{"model": "image classifier", "dataset": "capsule endoscopy frames (Kvasir-Capsule)", "train_examples": 42238, "image_size": 96, "crop_scale_min": 0.5, "horizontal_flip": true, "targets": ["finding"], "num_classes": 11, "arch": "fnet", "norm": "layernorm", "norm_position": "pre", "hidden_act": "gelu", "parallel_block": false, "moe": "top_k", "drop_path": 0.15, "num_experts": 8, "moe_every": 1, "expert_mlp_ratio": 1, "experts_per_token": 2, "shared_expert": false, "patch_size": [8, 8], "conv_stem": false, "layers": 8, "width": 160, "positions": "sincos", "mixing": "mixup", "loss": "cross_entropy", "optimizer": "muon", "muon_scale": "original", "learning_rate": 0.017, "momentum": 0.9, "nesterov": false, "orthogonalizer": "newton_schulz_5", "adamw_lr_other_params": 0.00094, "cautious_weight_decay": true, "ema_decay": 0.999, "magnitude_pruning": 0.5, "max_steps": 20800, "batch_size": 64, "epochs": 31.5, "lr_schedule": "step", "warmup_steps": 1040, "weight_decay": 0.003, "adamw_weight_decay_other_params": 0.05}
Rows from block 4 of a small image classifier, named by matrix and row number. Rows with one number within an expert belong to one neuron, the router's apart. Each number is 128 + 24 x the weight over its row's rms, rounded and kept within 0 to 255. All counts start at 0.
Before each expert's rows are labels from the 100 images, of 14976, where the router gives the expert most weight on average: "colour at peak" is the nearest of a few named colours to the mean colour under the peak. Only what is clearly more common there than usual is listed. The data: capsule endoscopy frames (Kvasir-Capsule).
# router: router (model.blocks.4.mlp.router.weight, 8x160, trained with AdamW), inputs 0-159
# up: expert up (model.blocks.4.mlp.up, 8x160x160), inputs 0-159
# down: expert down (model.blocks.4.mlp.down, 8x160x160, transposed), outputs 0-159

# expert 4
colour at peak: black
router.4 [108 146  95 113 125 133 140 136 173 111 132 158 134 134 124 148 114 130 174 112 163 134 103 164 102 123 152 102 119 133  96 121 113  73  79  96  88  86 146 138 109  93  88 101 152 140 113 139 138 134  79 151 114 162 187 133 122 139 127 144 118 155 110 135 150 177 143 117  95 142 153 139 125 141 158 160 124 145 165  96 120 127 127  98 132 148 139 101 123 149 115 163 129 115 113 109 127 136 125 143 139 128 121 135 177 101 126  96 164 111 100  91 137 118 118  57 121 111 119 152 103 113  92 116  86 100  93 121 179 138 131  97 107 134 123 149 178 132 137 152 110 159 159 171 103 147 133 135 126 120 121 132 142 153 131 156 158 159 131 127]
up.0 [138 167 128 128 128 172 128  96  91 128  96 155 115 155  99 128 107 170 113 128  95  69 121 128  96 156 122 128 128  97 128 145 192 162 107 177 113 128 124 128 167 128 128 176 150 128 128  99  64 128 128 128 150 128 146 163 128  89 128 114 128 128 137 128 128 113 128 128 128 128 128 128 107 128 128 128 184 128 169  77 119 110  72 129  84 102  79 128 128 182 128 128  57 128 170 128 128 128 156 128 170 116 143 134 128 124 143 141 157 128 147 104 183 128 128  79 128 143 128 128 128 128 128  92 153 128  94 128 152 105 104 128 128 109 142 135 117 160 128 104 128 138 128 133 128 166 128 130 128 195 128 128 137 128 128 128 114 128  99 128]
down.0 [140 128 128 149 191 128 107 128 128 153 120 128 128  61 128 142 110 149 128 201  76  95 145  75  92 128 171 147 108 154 128 164  79 128 169 155 128 128  97 149 150 102 128 144 169 105 117  84 128 128 135  99 128 128 142 192 128 112 128  84 128 128 112 128  83 128 128 128 162 128 169  81 165 104 128 154 111 110 128 128 128 135 128 168 137 128 128 151 128 128 128 132 150 100 117 128 157 128 128 128 128 115  82 147 128 128 128 154  47 128 114 163 107 128 128 128 174 128 128 128 128 155 128  96 117 162 128 125 104 128 172 128 128 128 103 143 128  89 154 128 139 128 128 124 128 115 128 120  91 128 128 128 170 148 128 128 136 167 128 101]
up.1 [128 128 147  84 148 154 162  93 128 128  91 177 156 111 175  79 128 197 140 109 149 144 108 154 167 128  98 166 183 166 128 120  97 137  66 128 100 128 128 128 128 116 142 128 128 151 192 128 142 153 128 128 128 128 184 128 128 128 128 139 128 128  92 142 151 139 128  96 161 125 128 128 128 128  99 145  88 128 151 148 119 128 128 130 128 128 128 128 128 128 128 128 162 101 128 115 128 134 136 128 128 128 132 128 138 128 128 123 128 122 128 128 128 111 128 145 155 128 121 135 128 128 128 165 128 142 128 180 128 151 128 109 128  74 174 128 128 100  93  88 128 145  99 131 111 112  81 128 118 133 128  91 113 124 128 133  33  84 166  73]
down.1 [ 83 128 151 128 183 157 168 128 160 128 193 128 112 128 142 165 128 154 177 166 128 158  98 113 133 128 108 101 137 128  92 109 119 128  47 115 118 128 101 100 208 128 173 128 129 113 140 128 156 135  89 166  96 128 128 131 128 125 150 128 172 167 128 128 153 128 124 156 128 128 128 128 128  82  57 128 128 128 153 128 128 128 116 128 102 128 117 100 128 128 128 150 133 128  92 121 161 128 128 109  92 130 128 168 128 128 108  95 128 128 128 156 128 128  88  96 138 161 128 116 145 128 128 128 128 128 128 143  94 128 128 128 156 171 128 171 152 128 101 168  91 102 128 148 128 128 102  87 128 124 124  97 128 128 165 128 131 151 166 128]
up.2 [128 123 142 145  70 142 108 128  72 128  95 128 128  99 128 145 185 111 130  97 173 134 155 163 117 130 128 128 128 128 173 128 128 161  77 128 128 151 128 128 106 128 102  88 101 128 128 128 128 149 123 136 149  93 164 158 159  85  81 128 128 107 128 128 119 176 133 128 128 154 152 121 172 141 128 156  99 100  72  61 161 128 154 130 128 155 128 146  99 128 106 163 133 138 118 128 128 140  96 171 157 136  92 128 128 106 122 169 128  86 128 201 128 128 128 114 128 137 128 128 128 128 109 128 104 128 128  90 128 128  78 148 141 128 128 128  92  96 106 120 107 128 155 128 149 149 107  75 128 150 128 172 149 163 111 128 127 126 128 128]
down.2 [138 116 128 128 128 168 128 128 182 128 128  73 120 128 128 128 128 128 170 112 173 128 167 128 128 128  80 128 108  97 128 128 183 128 128 157 180 128 128 118  94  97 128 128 201 128 128  86 128 154 103 163 128 128  92 128 128 160 128 128 128  79 128 128 128 187 126 128 128 128 128 103 128 128 128 120  78 128 128 120 142  90 149 158 182 129 105 128 128 128 128  87 126 120 161 128 128 128 128 112 191 128 144 128 128 128 113  88 142 139 115 128 128 128  82 128 128 157 128 128 128 128  94 124 107 125 150 128 152 128 128 122 128 128 109 125 100 139 126 145 128 128 153 128 128 152 128 184 128 127 125  76 171  61  67 161 128  99  76 124]

# expert 5
colour at peak: grey
router.5 [133 106 108 112 125 121 155 135 150 135 115 120 169  87 128 138 125  74 121 126 135 133  99 114  91 127 154 119 115 148 152 160  96 143 118 135 135 100 149 130  95 134 144  63 149 102 134  94 108 161 129 127 109 159  92 169 135 164 183  97 100  75 135 156 155 156 144 122 166 128 142  80 149 139 111 137 121 149 156 100 149 146 123 118 175 139 148 105 139 109 150 138 116 140 106 147 136  91 147 141 116 108 105  92 132 101 163 100 116  90 138 114 121 114  80 104 118  97 158  92 147 118 103 134 135 138  66 109 124 129 156 118  87  91 111 148 135 140 132 141 160 150 159 161 102 134 109 140 148 132 164 116 138 149 134 162 135 101 140 166]
up.0 [128 128 116 128 128 190 108 128  95 128 128 128 128 128 128 150 143 128 128 134 128 170 166 128 132 128 128 128 128 128 128 188  63  85 128 128 136 172 130 128 128 128  79 128  66  92  96 115 128 128 128 128  79 128 188  61 128 128 106 128  80 128  62 139 150 128 151 161 106 128 150 128 144  90 153 128 134 128 139 128 155 151 148 172 128 128 128  99 128 128  79 128 189 128 202 157 109 185 145 128 147 128 110 128 128 128  86 128 128 128 119 103 128 119 128 128 128 128 128 154 128 128 128 143 129 128 173 106 128 128 128 166 176 115 128 151 114 125 128 128 107 168 127 140 128 110 142 128  93 128 111 128 128 118 128 128 128  90 148 100]
down.0 [118 128 135 128 128 128 128 142 128 128  74 128 128 138 128 122 128 128 160 178 128 128 127 145 128 100 128 128 128 140 128 128 126 128 147 133 163 128 128 155 150 110 144 128 128 160 117  67 128 128 128 107 128 128 128 128  89 169 128 151 128 128 128 128 182 128 119 128 143 170 164 185 146  78 141  58 134 128 128 151 128 107 136 128 128 121 128 128 142 116 129 128 128 128 143 162 128 128 114 116 128 128 128 119 105  78 157 128 108 128 128 152 172  72 120 172 128  99 181 128 128  55 103 128 131 128  73 128 128  83  99  99 157 137 128 128  79 117 128 128 137 215 128 128 128 140 164  96 128  72 128 132 173 152 128  95 128 128 128 175]
up.1 [176 128 128 128 128 128 128 163 128 108 128 143 128 128 165 179  96 128 128 154  90 128 100 140 128 174 128 128 128 128 128 128  84 128 185 128 128 128 128 157 113 128 128 128 128 128 181  98 123 139 139 128 128 137 196 128 128 128  64 128 131 128 128 128  93 131 128 128 128 122 129 128 128 128 128 210 162  86 128 128 128  71 128 146 178 105 150 128 165  85 128 173 133 128  80 128 128  49 128 128 128 128 128 128 128  93 128 128  93 128 128 128 128  95 151 128  65 128 162 140 168 128 176 128 155 128 127 164 128 110 124 128 128 119 128 128 128 128 127 124 128 128 159 128 128  98 128 128 128 128 104 119  64 136 128 128 128 128 190 159]
down.1 [128 150 168 156 128  89 128 113 128 148 128 168 128 128 106 128 148 128 128 128 128 128 128 100  93 115 122 128 128 128 161 128 138 128 128 128 157 124 153 128 128 123 172 113 144 134 128 128 128 128 128 128 128 128 140 103 128 169 105 180 100 143 128 128 130 128 128 128 128 128 128 102 128 128 128 128  48 128  92 128  71 128 128 128 158 128 128 163 128 128 145 193  93 189 167 128 146  92 128 164 162 128  78 128 128 148 128 147 128  95 128 128 128 128 128 161 128 133 167 128 128 128 128 124  85 109 128 128 155 129 128 128 128  96 128 124 154 142  70  41  25 178 125 164  78 151 128 128 128  98 129 128 128 128 128 128 128  99 128 128]
up.2 [128  88 145 128 113 128 128 152 128 128 128 128 124 176  98 128 128  53 128 128 128 128 121 146 128 109 128 128 128 128 128 154 128  86 128  97 128 156 157 177 111 128 128  79 153 184 123 128 128 171 128 128 128 154 221 128 128 128 149 208 128 124 119 128 128 128 100 173 105 164 147 137 128 115 100 128 128 128 128  91 128 123 128 116 119 128  99 128  92 147  85 128 128 128  73 128  65 122 128 191 121 128 128 128  71 128 128 128 149 128 128 128  71 115 128 154 128 128 128 192 128 128 146 161 128 155 128 128 116 128 133 128 128 128  93 128 106 128 128 128 128 128 142 140 128 128 128 128 111 106  84 128  67 128 128 128 124 170 115 128]
down.2 [128  93 167 128 156  73 105  96 128 128 128 139 128 114 128  83 127 128 128 178 128 128 128 128 126 128  95 114 128 128 185 128 128 175 128 128 161 128 126 175 128 184 128 127 128 128 128 166 128 170 128 128 186 128 134 128 167 128  93 113 128  99 128 103 128 128 130 128 128 130  91 100 128 128  80 128 131 162 128 101  62  87 172 128 140 128 124 128 164 128 128 128 128 128  77 149 103 128  90 128 128 128 157 151 128 128 130 149 128 107 177 138 128 128  82 152  89 104 128 181 128 128 128 166 146 128 125  91 128 128  47 128 105 128 145 109 128 128 184 128 120 128 114  79  98 128 128 128  74 128 129 128 148 128 119 128 149 128 128 138]

# expert 1
colour at peak: orange
router.1 [120 129 142 104 104 101 189 114 168 122 147 134 144 140 121 105 145 131  89  98 144 127 112 123 139  63 170 172  94 148 135  96 135 131 158 127  92 109 148 105 108 107 121 137 146 138 116 114 136 101 112 178 161 135 101 152 153 137 111 148 105  86 136 122 129 118 143 127 143 143 165 142 152 117 161 110 149 159 119 109 150 122 143 120 153 134 125 163 138  88 107  81 118 107 129 167 145 126 117 148 100 133 136 143  91 122 120  93 109  85 140 130 103 126 101 116 102 118 136 147 150 172  96 144 164 153 118 139 114 174 122  89 137 107 116 179  69 129 135 112 141 164 118 104 143 133 156 130  98  96 131 119  85 155  74 146 116 158 120 140]
up.0 [116 154 197 128  94 153 128 128 128 172 154 104 128 184 132 135 128 128 145 134 128  81 158  91 128 155 146  83 132 128 105 128 128 128 128  74 138 128 128 115 128 147 128 128 128 108 168 128  95 128  85 128 128 118 128 128 128 128 136 128 129 131 145  97 128  96 128 128 109 128 128 128 144  75  85 128 128 105 128 128 134 123 128 128 128 128 151 128 143 128  79 128 141 128 164 153  90 134  89 128 193 128 128 128  89 128  92 128 128 128 128 128  95 112 128 149 128 139 128 111  95 128 128 128 128 128 128 140 128  69 103 162 128 184  89 185 128 128  84 182 106 128 128 128 162 128 128 128  76 128 108 144 155 110 134 138 171 136  36 128]
down.0 [128 122 161 117 180 128 109 128 142 128 112 128 183 152 190 143 106 116 110 180 128 128 128  90  98 168 105  72 128  93 128 157 128 128 128 101 169 118 108 116 128  95  98 135 128 128 159 139 128 117 128 105 128 178 142  78 146 153 128 103 128 159 128  97  92 141 145  97 128 128 128 142 128 121 128 112 172 128  96 128 119 128 114 128  98 113 128 128 128 155 128 144 140 114 128 128 128 113 141 108 128  82 128 132 168 128 128 134 128 128 141 128  90 128 154 128  97 128 126 128 128 128 128 151  93 128 128 125 194  87  72 128 149 131 143 136 128 171 156 128 128 108  88  91 128 129 176 119  72 177 118  80  88 128  85  98 122 120 156 156]
up.1 [128  88 148 194 128 163 128 128 169 128 145 158 174 128 134 128 104 101  94 109  76 128 109 128 159 128 139 128 128 181 128 105  88 128 128 128 181 163 128 128 144  84 160 147 128 121 128 128 170 140 128  91 131 103 111  86 152 159 142 104 120 147  80 128 128  83 158 132 128 128 128 128 128 112 128 174 128  73  73 148  89  98 116 128 128 128 128 138 128 128 128 132 170 128 128 128 128 128 104 128 128 136 128 128 141 133 189 106  85 128 128 145 105 128 128 128 128 115 157 177 142 128 122 139 128 128 128 132  98 128 128 128  97 176 128 128 129 128 135  98 138 169 128  78 128 128 162  80 159 128 142  96 133 148 108  65 155 113 128 148]
down.1 [128 113 170 117 128 128 128 147 128 128 128  99 113 128 128 120 128 128  78  97 128  75 128 128  67 128 128 128 186 126 128 128 118 164 128 128 134  81 128 110  91  99 128 128 128 128 128 130 128  99 128 107 128 128 128 128 128 194 113 128 128  89 140 128 144 140 128 179 128 128 143 128 110 120 128 128 115 128  98 128 109 128 128 128 115 128 161 121 128 128 128 128 144 133 163 141 128 100 177 156 138 128 128 137 128 128 105  86 128 183 171 150 212 128 128 128 128 128 128 109 128 128  78 128 153 162 128  75 128 128 140  88 119 154 159 131 157 156 149 104 156 231 126 128 128 203 128 128 148 128 103 128 128 128 128 171 147 128 155 128]
up.2 [171  48 180 128  86 128 126 128 128 128 128 126 134 128 128 115  94 120 128 128 150 124 180  87 128 140 119 128  76 128 158  93 101 124 153 128 109 128 128  86 158 188 128 160 128 128 128 128 198  90 128 139 128 128 141 110 151 116 128 145 128  94 128 169  69 136  80  99 118 156 128 128 128 138 128 128 112 128 128 128 128 125 128 128 128 187 160 128 128 128  84 128 131 113 128 124 153  75  66 128 138 148 110 165 171 128 128  89 128 128 128 128 150 173  98 128 133 128 128 153 131 109 118  82 176 110 107 128 128 128 103 128 128 128 147 128 156 137 128 151  86 137  97 128 128 128 133 124 164 164  89 128 128 152 128 138 109 103 128 128]
down.2 [ 72 137 116 128 162 128 134 128  98  84  91 128 128 128 108 128 128 128 128 102  73 131 134 128  95 128 100 128 128 143 105 128  77 188 128 114 128 157 128 128 160  72 128 149 128 148 155 128 128 144 128 150 128 128 128 128 128  78 160 163 198 128 117 133 128 128 128 128  90  67 128 165 128 128 118 128 128 128 128 128 128 128 128 128 128 128 128 109 167  97 128 107 128 128 113 202  67 128 128 154 128 105 128 164 128 128 128 128  89 128 128 174 128 128 149 128 145  85 128 127 128 126 128 107 128 128 190 141 159 170 128 128 149  64 128 150 113 129 146 168 128 128 170 152 128 128 128 128 128  98 128 111 128  87 175 137 128 128 183 128]

# expert 3
colour at peak: grey
router.3 [120 125 125 130  96 108  82 151 118 120  74 103 138 130 138 165 154 106 112 118 154 110 130 105  76 132 148  86 140 117 108 178  91 140 136 147 146 107  91 161 126 140  93 112 115 130 133 136 122 118 167 138 131 111 141 141  91 165 159 139  97 153 177 110 146 152 126 122 142  99 142 125 150 188 135 135 144 142 151 142 119  80 133 163 138  96 137 121 171 132 159 173 145  93 153  89 123  96 114 101 107 117  99 120 125 137  92 129 135 158 110 103 120  94  99 130 107 118 131 112 111  86 125 116  96 133 135 130 111  82 153 142 131 169 166  91 172 137 142 160 137 163 123 158 153 116 138 127 131  93 130  88 162 102 149 127 152 125 140 121]
up.0 [128 181 128 145 115 158 128 186 128  91 128 109 128 128 108 128 128 166  90 128 128 128 128 128 117 128 128 150  54 112 128 104 100 120 174 128  97 164 154 128 128 128 146  89 123 128 116 135 128 154 128 102 128 128  95 128 190 128 147  89 146 144 128 167 143 128 123 128  81 128 128 163 128 105 128 128 128 128  87 128 128 128  92 107  77 128 130 125 128 128 128 128 128 123 107 149 135 128 125 128 128 192 128 128 172 169 128  85 153 116  80  98 103  91 128 114 128 150 128 105 144  93 128 128 160 154 127 128 128 128 104 150 128 164 128 177 128  73 128 142 157 128 116  95 128 128 170  92 171 128  90 128  95  71 128 128 106 156 128 163]
down.0 [104 134 157 128 128 134 168  86 170 128 128 114 128 128 128 111  76  84 128 134 128 128 128  94 128 119 128 128 128 172 148 108 128 128  69 128  89 128 128  53 143 169 167 128 128 119 128 128 128  99 128  96 152 128 128 128 140 128 168 128 128 188  89  88 128 119 143  96 128 128 128 128 128 109  85 161 157 128 128 131 128 128 139 133 128 142 128 107  76 128  78 128 128 128 151 128 128  83  80 147 128 128 128 128 174 133 179  55 114 104  87 128  91 128 172 128  97 128 148 128 128 128 128 150 117 127 121 128 128 177 146 128  87 136 103 176 147 107  86 113 128 168 128 128 128  69 128 128 128 128 128 128 128 163 122 128 128 128 128 108]
up.1 [145 128 128 128 128  99 115 149 151 128 128 128 191 149 128 128 128 128 143 134 154 104  92 128 128 128 128 162 106 128 128 128 128 148 133 128  54 122 128 128 128 144 158 128 150 159 171 126 128 106 128 128 141 128 128 128 134 117 128 128 128 128 128 128 128 115 128 128 120 128 150  94  65  84 128 128 128 152 120 128 145 159 128 166 130 128 128 128 128 100  76 128 128 124  95 175 128 138 128 128 173 150 128  90 105  96 128 128 128 128  96 128 128 155 128 128 177 147 160 128 180 128 109  56 120 128 128 128 107  84 128 170 128 128 182  84 115 151 114  72  97 167 128  43 177 180 128 146 101 161 145 103 124 128 128 128 128 152 128  96]
down.1 [128 197 128 128  94 128 160 128 128 128  75 128  89 146 128 128 128 153 144 128 136 100  94 181 146 102 142 128 128 128  56 128 212 128 128 128 128  83 128 128 134 128 128  81 103 128 135 128 128 128  86 128 128 128 128 154 128 128 155 128 128 128 125 136  42 128 173 128 153 173  98  99 128  83 128 128 128 128 128 128 122 128 103 128 138  63 162 128 107 128 128 152 128 128 128 138 153 167 136 128 108 163 163 155 149 148 105  80 117 128 128  71 128 162  90 159 128 139 128 105 128 128 150  74 123 155 128 128 151 128 128 143 128 134 128 128 102 128 128 153 128 122 128  93 128 155 128 128  95 116 128 128 128 104 128 128 128 128 128 185]
up.2 [128 152 188 128 128  52 106 143 105 128 128 128 125 160 128 104 128  91 183 128 128 129 128 115  94 128  99  95 128 155 128 128 128 154  86 128 128 128 128 165 128 147 154 128 127 128 128 128 128  94 120 128 128 168  95  78 128 128 128 128 128 109 128 128 128 128 128  89 128 106 128 160 128 128 160  78 128 128 128 106 128 128 168 155 120  67  84 128 128 128  95 128 128 128 128 128 128 128 128 128 128 114 178 128 128 158 115 128 118 160 128 147 128 173 191 161 177 161 153 109  94 131 114 156 128 128 163 128  65 128 150 128 128 128 128  58  91 128 100 131  88 121  93  83 128 143 128 158  73 141 128 171 128 128 126 109 128 128 128 128]
down.2 [128 175 169 128 128 112 150  90  83 128 118 128 142 167 128 128 126 128 128 123 128 128 128 199 128 156 127 150 149 152 128 128 182  78 102 170 128  79 114  97 128 128  99 122 128 128 100 118 128 186 145  98 170 160 120 128 128 128  87 128 128  85 106 128 128 128  95 126 147 128 128  51 112 128 128 128 128 177  69 151 128 128 136 128 128 143 121 128  99  54 128  89 128 106 131 173 128 117 160 128 126 140 151 128 168 152 128 180 128 128 128 128 135 157 152 111 128 115 128 128 128 128 128 103 128 105 128 128 128 128  90 128 128 128 128 128  78 107 128 128 128 128 128 171  82 128 161  90  90 130 146 128 128 128 128 150 138 128  78 128]

# expert 7
colour at peak: orange
router.7 [ 77  81 123 135  87 121 106 142 158 115 142  92 161 111 155 157 159 153  84 155 121 144 124 127 100 118 149 161 100 107 125 119 154 158 135 150 141 141 143 124 152 166 180 130 144 111 159  98 100  95 134 158 106 122  99 160 113 159 123  98 113  89 134 125 104 106  65  84 142  84 102 156 162 149 156 133 115 147 140  91 150 131 159 157 104 135 145 154 133 143 125 107 122 161 103 121 111 117 132 132 102 127 138 164  81 131 138 109 117 107 130 123 118 137 142 158 164 118 149 143 141 159 110 135 118 141 154 108 149 125 114  95  84 165 124 133 128 166  89 159 131 141  98 106 148  88 127 148 131  84 137 122 125 153 149 119  94 116 158 118]
up.0 [113 128 128 128 128 128 127 128 128 113  92 145  69 128 157 128  84 165 128 150 128  83 128 128 128 128 128 121 128  95 128 158  83 170 148 128 128 140 121 115 128 128  63 112 107 165 128 128 128 128 141 147 128 161 128 128 183 162  83 159 128  61 142 128 128 128 106 151 128 128 128 128 128 173 128 128 150  95 128 128 128 128 128 149 204 184 108 128  55  81 128 128 128 120 128 128 128 204 128  83 186 119 128 120 128 124 120 122 128 128 128 128 128 128 128 137 128 128 112 128 128 128 128 107 128 128 128 154 134 157 128 117 128 141 128 128  69 128 128 100 128 128 128 143 153 128  80  95 100 128 128 128 128 128 153 148  71 188 128 106]
down.0 [149 128 128 128 134 128 128 128 128 128  90 128 146 128 123 128 128 183 128  87 128 145 128 128 101  84 128  77 166 112 128 115 128 128 109  60 128 128 133 128 128 168  95 139 149 199  82 128 135 128 128 128 128 192 128 128 128  84 221 115 131 175 128  87 128  92 128 103 148 121 128 128 128 128 166 165 109 128 136 128 128 158 166 128  84 128 128 128 128 128 128  76 101 128 128 128  74 170 128 128 128 111 128 112 128 128  97 154 128  85 128 139 110 142 145 128 128 128 128 128 128 103 161 128 128  82 184 128 109 128  93 128 140 151 157 128 145 153 112 105 187 128 128 167 116 166 128 128 146 128 128 128 128 123 158 153 147 128 128 125]
up.1 [150 117 128 128 128 128 128 119 128 128 117 128 128 128 179 143 128 128 128  70 128 128 142 113 104 128 128 136 128 185 128 136 128 158 175 128 106 167 128  95 128  93  76 128 100 149 146 128 145 128 182 137  84 128 128 128 159 128 128 128 128 121 115  90 128 128 128 128 128 178 128 189 142  94 128  84 153 112 147 128 152 128 113 128  58 128 128 128  81 132 128 128 119 128 128 128 150 128 128 128  77 128 151 128 128 162 128 128 128 128 150 128  86  63  79  66  66 128 128 169 111 111 128 128 159 151  95 128 128 128 128 128 128  96 128 138 161 108 149 128 165 128 128 141 156 128 147 128 128 166 128 128 159 128  68  96 113 128  70 113]
down.1 [128  78 128 128 128 171 128 128 154  61 151 168 128 113 128 168 128 128 128 148  87 128 167 128 121 128 128 104 142 128 152 173 143 159 143 145 152 108 160 140 111 128 109 128 128 128 128 142  81 128  90 146 128  93  94 128 128 139 163 167 107 161 128 109 128 128 128 175 142 165  94 112  89 109  91 178  93 127 108  92 187 105 176 147 128 128 116 128 128  75 128  81 181 128 188 128 154 180 100 128 128 128 128 128 120 119 107 128 167 128  79 103 109 128  83 127 128 162 128 132 128 106 146 128 128 128 128 128 154 169 128 113 128 128 128 128 138 128 151 173 128 128 116 108 128 128 106 100 128 128 167 128 111 152 128 106 128 128 128 128]
up.2 [211 128 154 128 125  95 128 136 128 128 128 128 128 128 197 128 128 128 128 128 128 115 122 128 109 128 128 116 153 128 116 128 109  81 100 128 128 152 128 128 128 128 128 146 132 128 166 121 128 128 128 128 128 159 128 128 161 128 122 108 121 128 128 128 118 104 116 128 200 128 128 160 128 128 128 136 128 167 179 128 128 128  97 100  74 192  75 128 128 148 128 183 157 128 142  82  87 128 128 128 100 168 128 128 128  59 128 101 128 128 128 128  92 128 128  94 146 106 128 128 128 128 155 128 128 128 153 128 128 128 137 128 128 141 195 128 128  69 128 128 128 176 128 128  99 109 128 139  83  78  97 128  49 144 128 137 161 128 128 128]
down.2 [188 128 128  99 128 128 128 128 128 128  75 128 128 128 100 115 128 128 163 128 173 128 128 128  82 128  86 128 128 128 128  93 128 195 173 128 125 175 128 128 157 128 128 128 128 128  64 118 128 128 128 141 128 145  92 141 128 128  78 178 128 128 128 128 128 128 128  91 128 160  95  75 142  99 112  83 128 171 159 128 150 128  79 128  58 128 128 128 128 134 128 128 128 128 128 162 128 128 109 147 184 138  87 128 121 128 160 128 128 128 128 145 128  93 177 128 106 128 128 167 128 128 128 114 128 172 159 128 155 181 128 128 156 106 128 128 136 128 133  50 128 170 101 121 161 128 128 150 141 143 128 167 128 128 105 128 128 128 107 128]