config = dict(
    model='image classifier',
    train_examples=42238,
    horizontal_flip=True,
    arch='fnet',
    norm_position='pre',
    drop_path=0.15,
    num_experts=8,
    moe_every=1,
    expert_mlp_ratio=1,
    shared_expert=False,
    positions='sincos',
    loss='cross_entropy',
    lr_schedule='step',
    weight_decay=0.003,
)
Rows from expert 1 of block 2, named by matrix and row number. Rows with one number belong to one neuron. Each number is 200 + 40 x the weight over its row's rms, rounded and kept within 0 to 999. All counts start at 0. After the name is the row's rms in percent of the matrix's.
# up: expert up (model.blocks.2.mlp.up, 8x160x160), inputs 0-159
# down: expert down (model.blocks.2.mlp.down, 8x160x160, transposed), outputs 0-159
up.17,109,157,200,243,200,200,200,200,229,200,200,264,241,200,200,279,233,200,191,158,252,156,200,211,200,200,235,130,245,253,200,109,269,151,150,200,110,200,200,200,128,293,134,200,300,200,93,231,236,200,200,257,242,200,236,200,244,243,200,200,144,258,200,270,227,200,102,200,207,183,266,166,188,200,179,200,157,174,200,200,197,210,85,179,284,200,168,200,200,171,166,200,168,240,153,200,214,235,200,98,200,200,122,183,200,200,202,200,287,259,200,200,283,200,200,200,166,200,279,200,200,233,200,189,200,224,200,200,200,200,200,200,200,200,200,204,281,151,200,228,220,200,152,200,158,200,200,150,196,192,146,152,138,254,200,239,165,200,200,200,116
down.17,103,200,200,192,200,126,200,200,116,277,200,204,200,200,222,208,200,200,128,200,200,284,158,200,172,200,256,200,159,215,215,200,200,260,200,148,256,111,149,235,200,184,159,200,307,228,177,200,42,185,200,200,268,179,200,200,228,194,200,224,200,148,200,200,200,230,207,229,200,200,200,221,200,231,286,154,200,200,240,200,213,200,200,200,200,217,225,197,200,200,200,200,221,129,200,200,170,152,153,116,231,277,200,287,200,160,245,255,200,200,162,200,161,200,193,200,195,200,200,353,280,200,200,200,146,200,233,200,200,141,164,200,200,200,209,305,161,259,93,184,200,142,200,200,200,200,200,200,173,164,228,213,167,95,200,201,246,200,172,200,229
up.18,066,200,200,200,200,200,183,200,190,154,200,200,228,216,113,200,200,200,200,200,200,200,200,300,200,200,200,200,200,245,200,200,176,200,164,200,200,200,200,200,66,160,200,230,200,299,200,354,200,200,200,200,200,123,113,237,200,200,200,200,200,200,200,200,142,200,200,270,200,200,174,132,124,97,200,200,219,200,200,249,209,200,280,200,209,150,230,200,256,200,162,200,200,200,200,200,237,200,200,200,152,200,112,294,200,269,200,257,233,200,115,268,246,219,182,267,135,200,200,233,200,229,96,200,128,200,130,200,186,200,170,200,200,131,200,256,218,163,200,200,200,200,200,200,200,200,200,200,177,200,200,146,272,278,200,106,160,146,200,200,224
down.18,086,200,200,173,200,176,200,200,200,134,200,200,188,174,200,280,109,119,285,218,200,333,232,200,200,200,136,210,222,179,183,200,200,200,226,200,200,200,200,200,118,147,232,200,200,200,136,200,298,200,200,200,322,200,156,200,200,200,200,161,271,200,158,200,134,164,200,200,102,139,200,133,200,200,321,236,200,200,53,200,200,200,200,200,200,264,194,200,167,200,189,198,163,200,200,158,200,320,155,116,200,208,200,147,200,198,171,261,200,200,271,200,200,200,140,200,200,200,200,200,200,200,200,249,200,200,228,232,200,272,200,200,182,200,200,200,200,209,200,184,200,200,200,200,200,191,234,141,200,200,200,200,210,99,167,200,200,200,104,229,238
up.19,115,262,132,179,148,200,250,200,211,233,200,135,168,200,200,200,207,283,243,200,227,222,301,184,200,259,176,238,200,200,272,170,179,272,161,200,173,200,220,200,200,200,200,214,200,224,254,224,153,172,208,200,200,200,200,299,164,200,193,200,175,135,200,200,200,200,218,200,200,128,172,148,257,134,200,200,179,118,173,152,138,311,274,200,183,125,200,200,200,226,223,148,149,200,200,200,205,121,312,162,201,200,172,171,221,228,200,200,200,63,200,168,200,200,200,243,200,161,200,154,200,200,193,142,200,200,156,193,318,180,131,200,190,256,177,200,286,200,219,262,200,200,200,200,225,168,200,200,239,162,189,200,200,200,156,289,262,200,141,218,200
down.19,110,228,200,200,200,200,200,200,200,244,200,247,200,200,132,235,200,201,200,210,208,148,200,200,200,200,200,153,240,200,163,198,195,254,200,175,200,200,200,187,200,200,146,200,228,211,200,260,200,200,251,259,165,200,124,176,139,267,200,185,200,121,200,200,200,200,200,200,200,200,228,242,231,178,136,200,200,200,112,231,200,200,200,121,200,252,200,200,266,193,206,239,228,113,262,200,254,200,200,200,126,200,200,223,200,200,272,200,69,165,200,77,85,322,186,225,272,105,199,200,200,200,280,132,271,269,135,223,200,194,200,200,200,200,142,281,200,180,200,284,200,200,221,200,215,212,174,269,167,200,200,200,167,200,200,145,197,200,221,255,129
up.20,090,200,200,200,200,124,200,200,103,300,160,200,164,142,220,209,248,228,200,200,164,200,200,200,200,241,200,200,200,204,200,200,128,200,200,200,200,178,179,200,200,67,200,155,295,135,200,200,185,204,230,200,222,235,200,200,200,200,140,160,224,200,200,200,200,200,200,145,131,200,272,200,191,200,113,220,200,200,162,200,200,248,200,200,200,200,200,200,185,200,200,200,200,200,173,200,167,251,200,290,200,200,200,131,200,304,274,200,141,200,303,200,200,200,200,200,153,200,189,244,200,97,200,200,200,130,200,200,106,200,200,279,200,176,172,200,296,200,78,131,270,181,200,218,291,181,200,200,200,196,200,200,200,200,182,200,173,282,200,200,303
down.20,093,200,200,200,172,115,200,248,187,219,200,145,200,101,207,200,146,168,317,200,158,200,316,307,200,103,200,132,207,252,142,200,200,200,200,200,252,200,256,161,184,200,200,200,200,200,245,200,200,200,200,200,245,297,200,200,269,279,185,200,204,200,200,170,200,200,200,272,209,277,195,200,200,200,200,252,238,200,200,220,200,239,220,200,111,200,200,200,166,200,200,200,200,248,224,188,112,200,200,262,228,200,200,253,213,200,161,200,146,162,260,200,200,277,264,200,200,200,236,200,268,200,200,200,200,200,225,117,200,258,156,118,200,200,200,200,200,206,200,151,189,171,161,200,253,147,200,200,167,148,133,200,234,200,200,296,129,200,302,200,200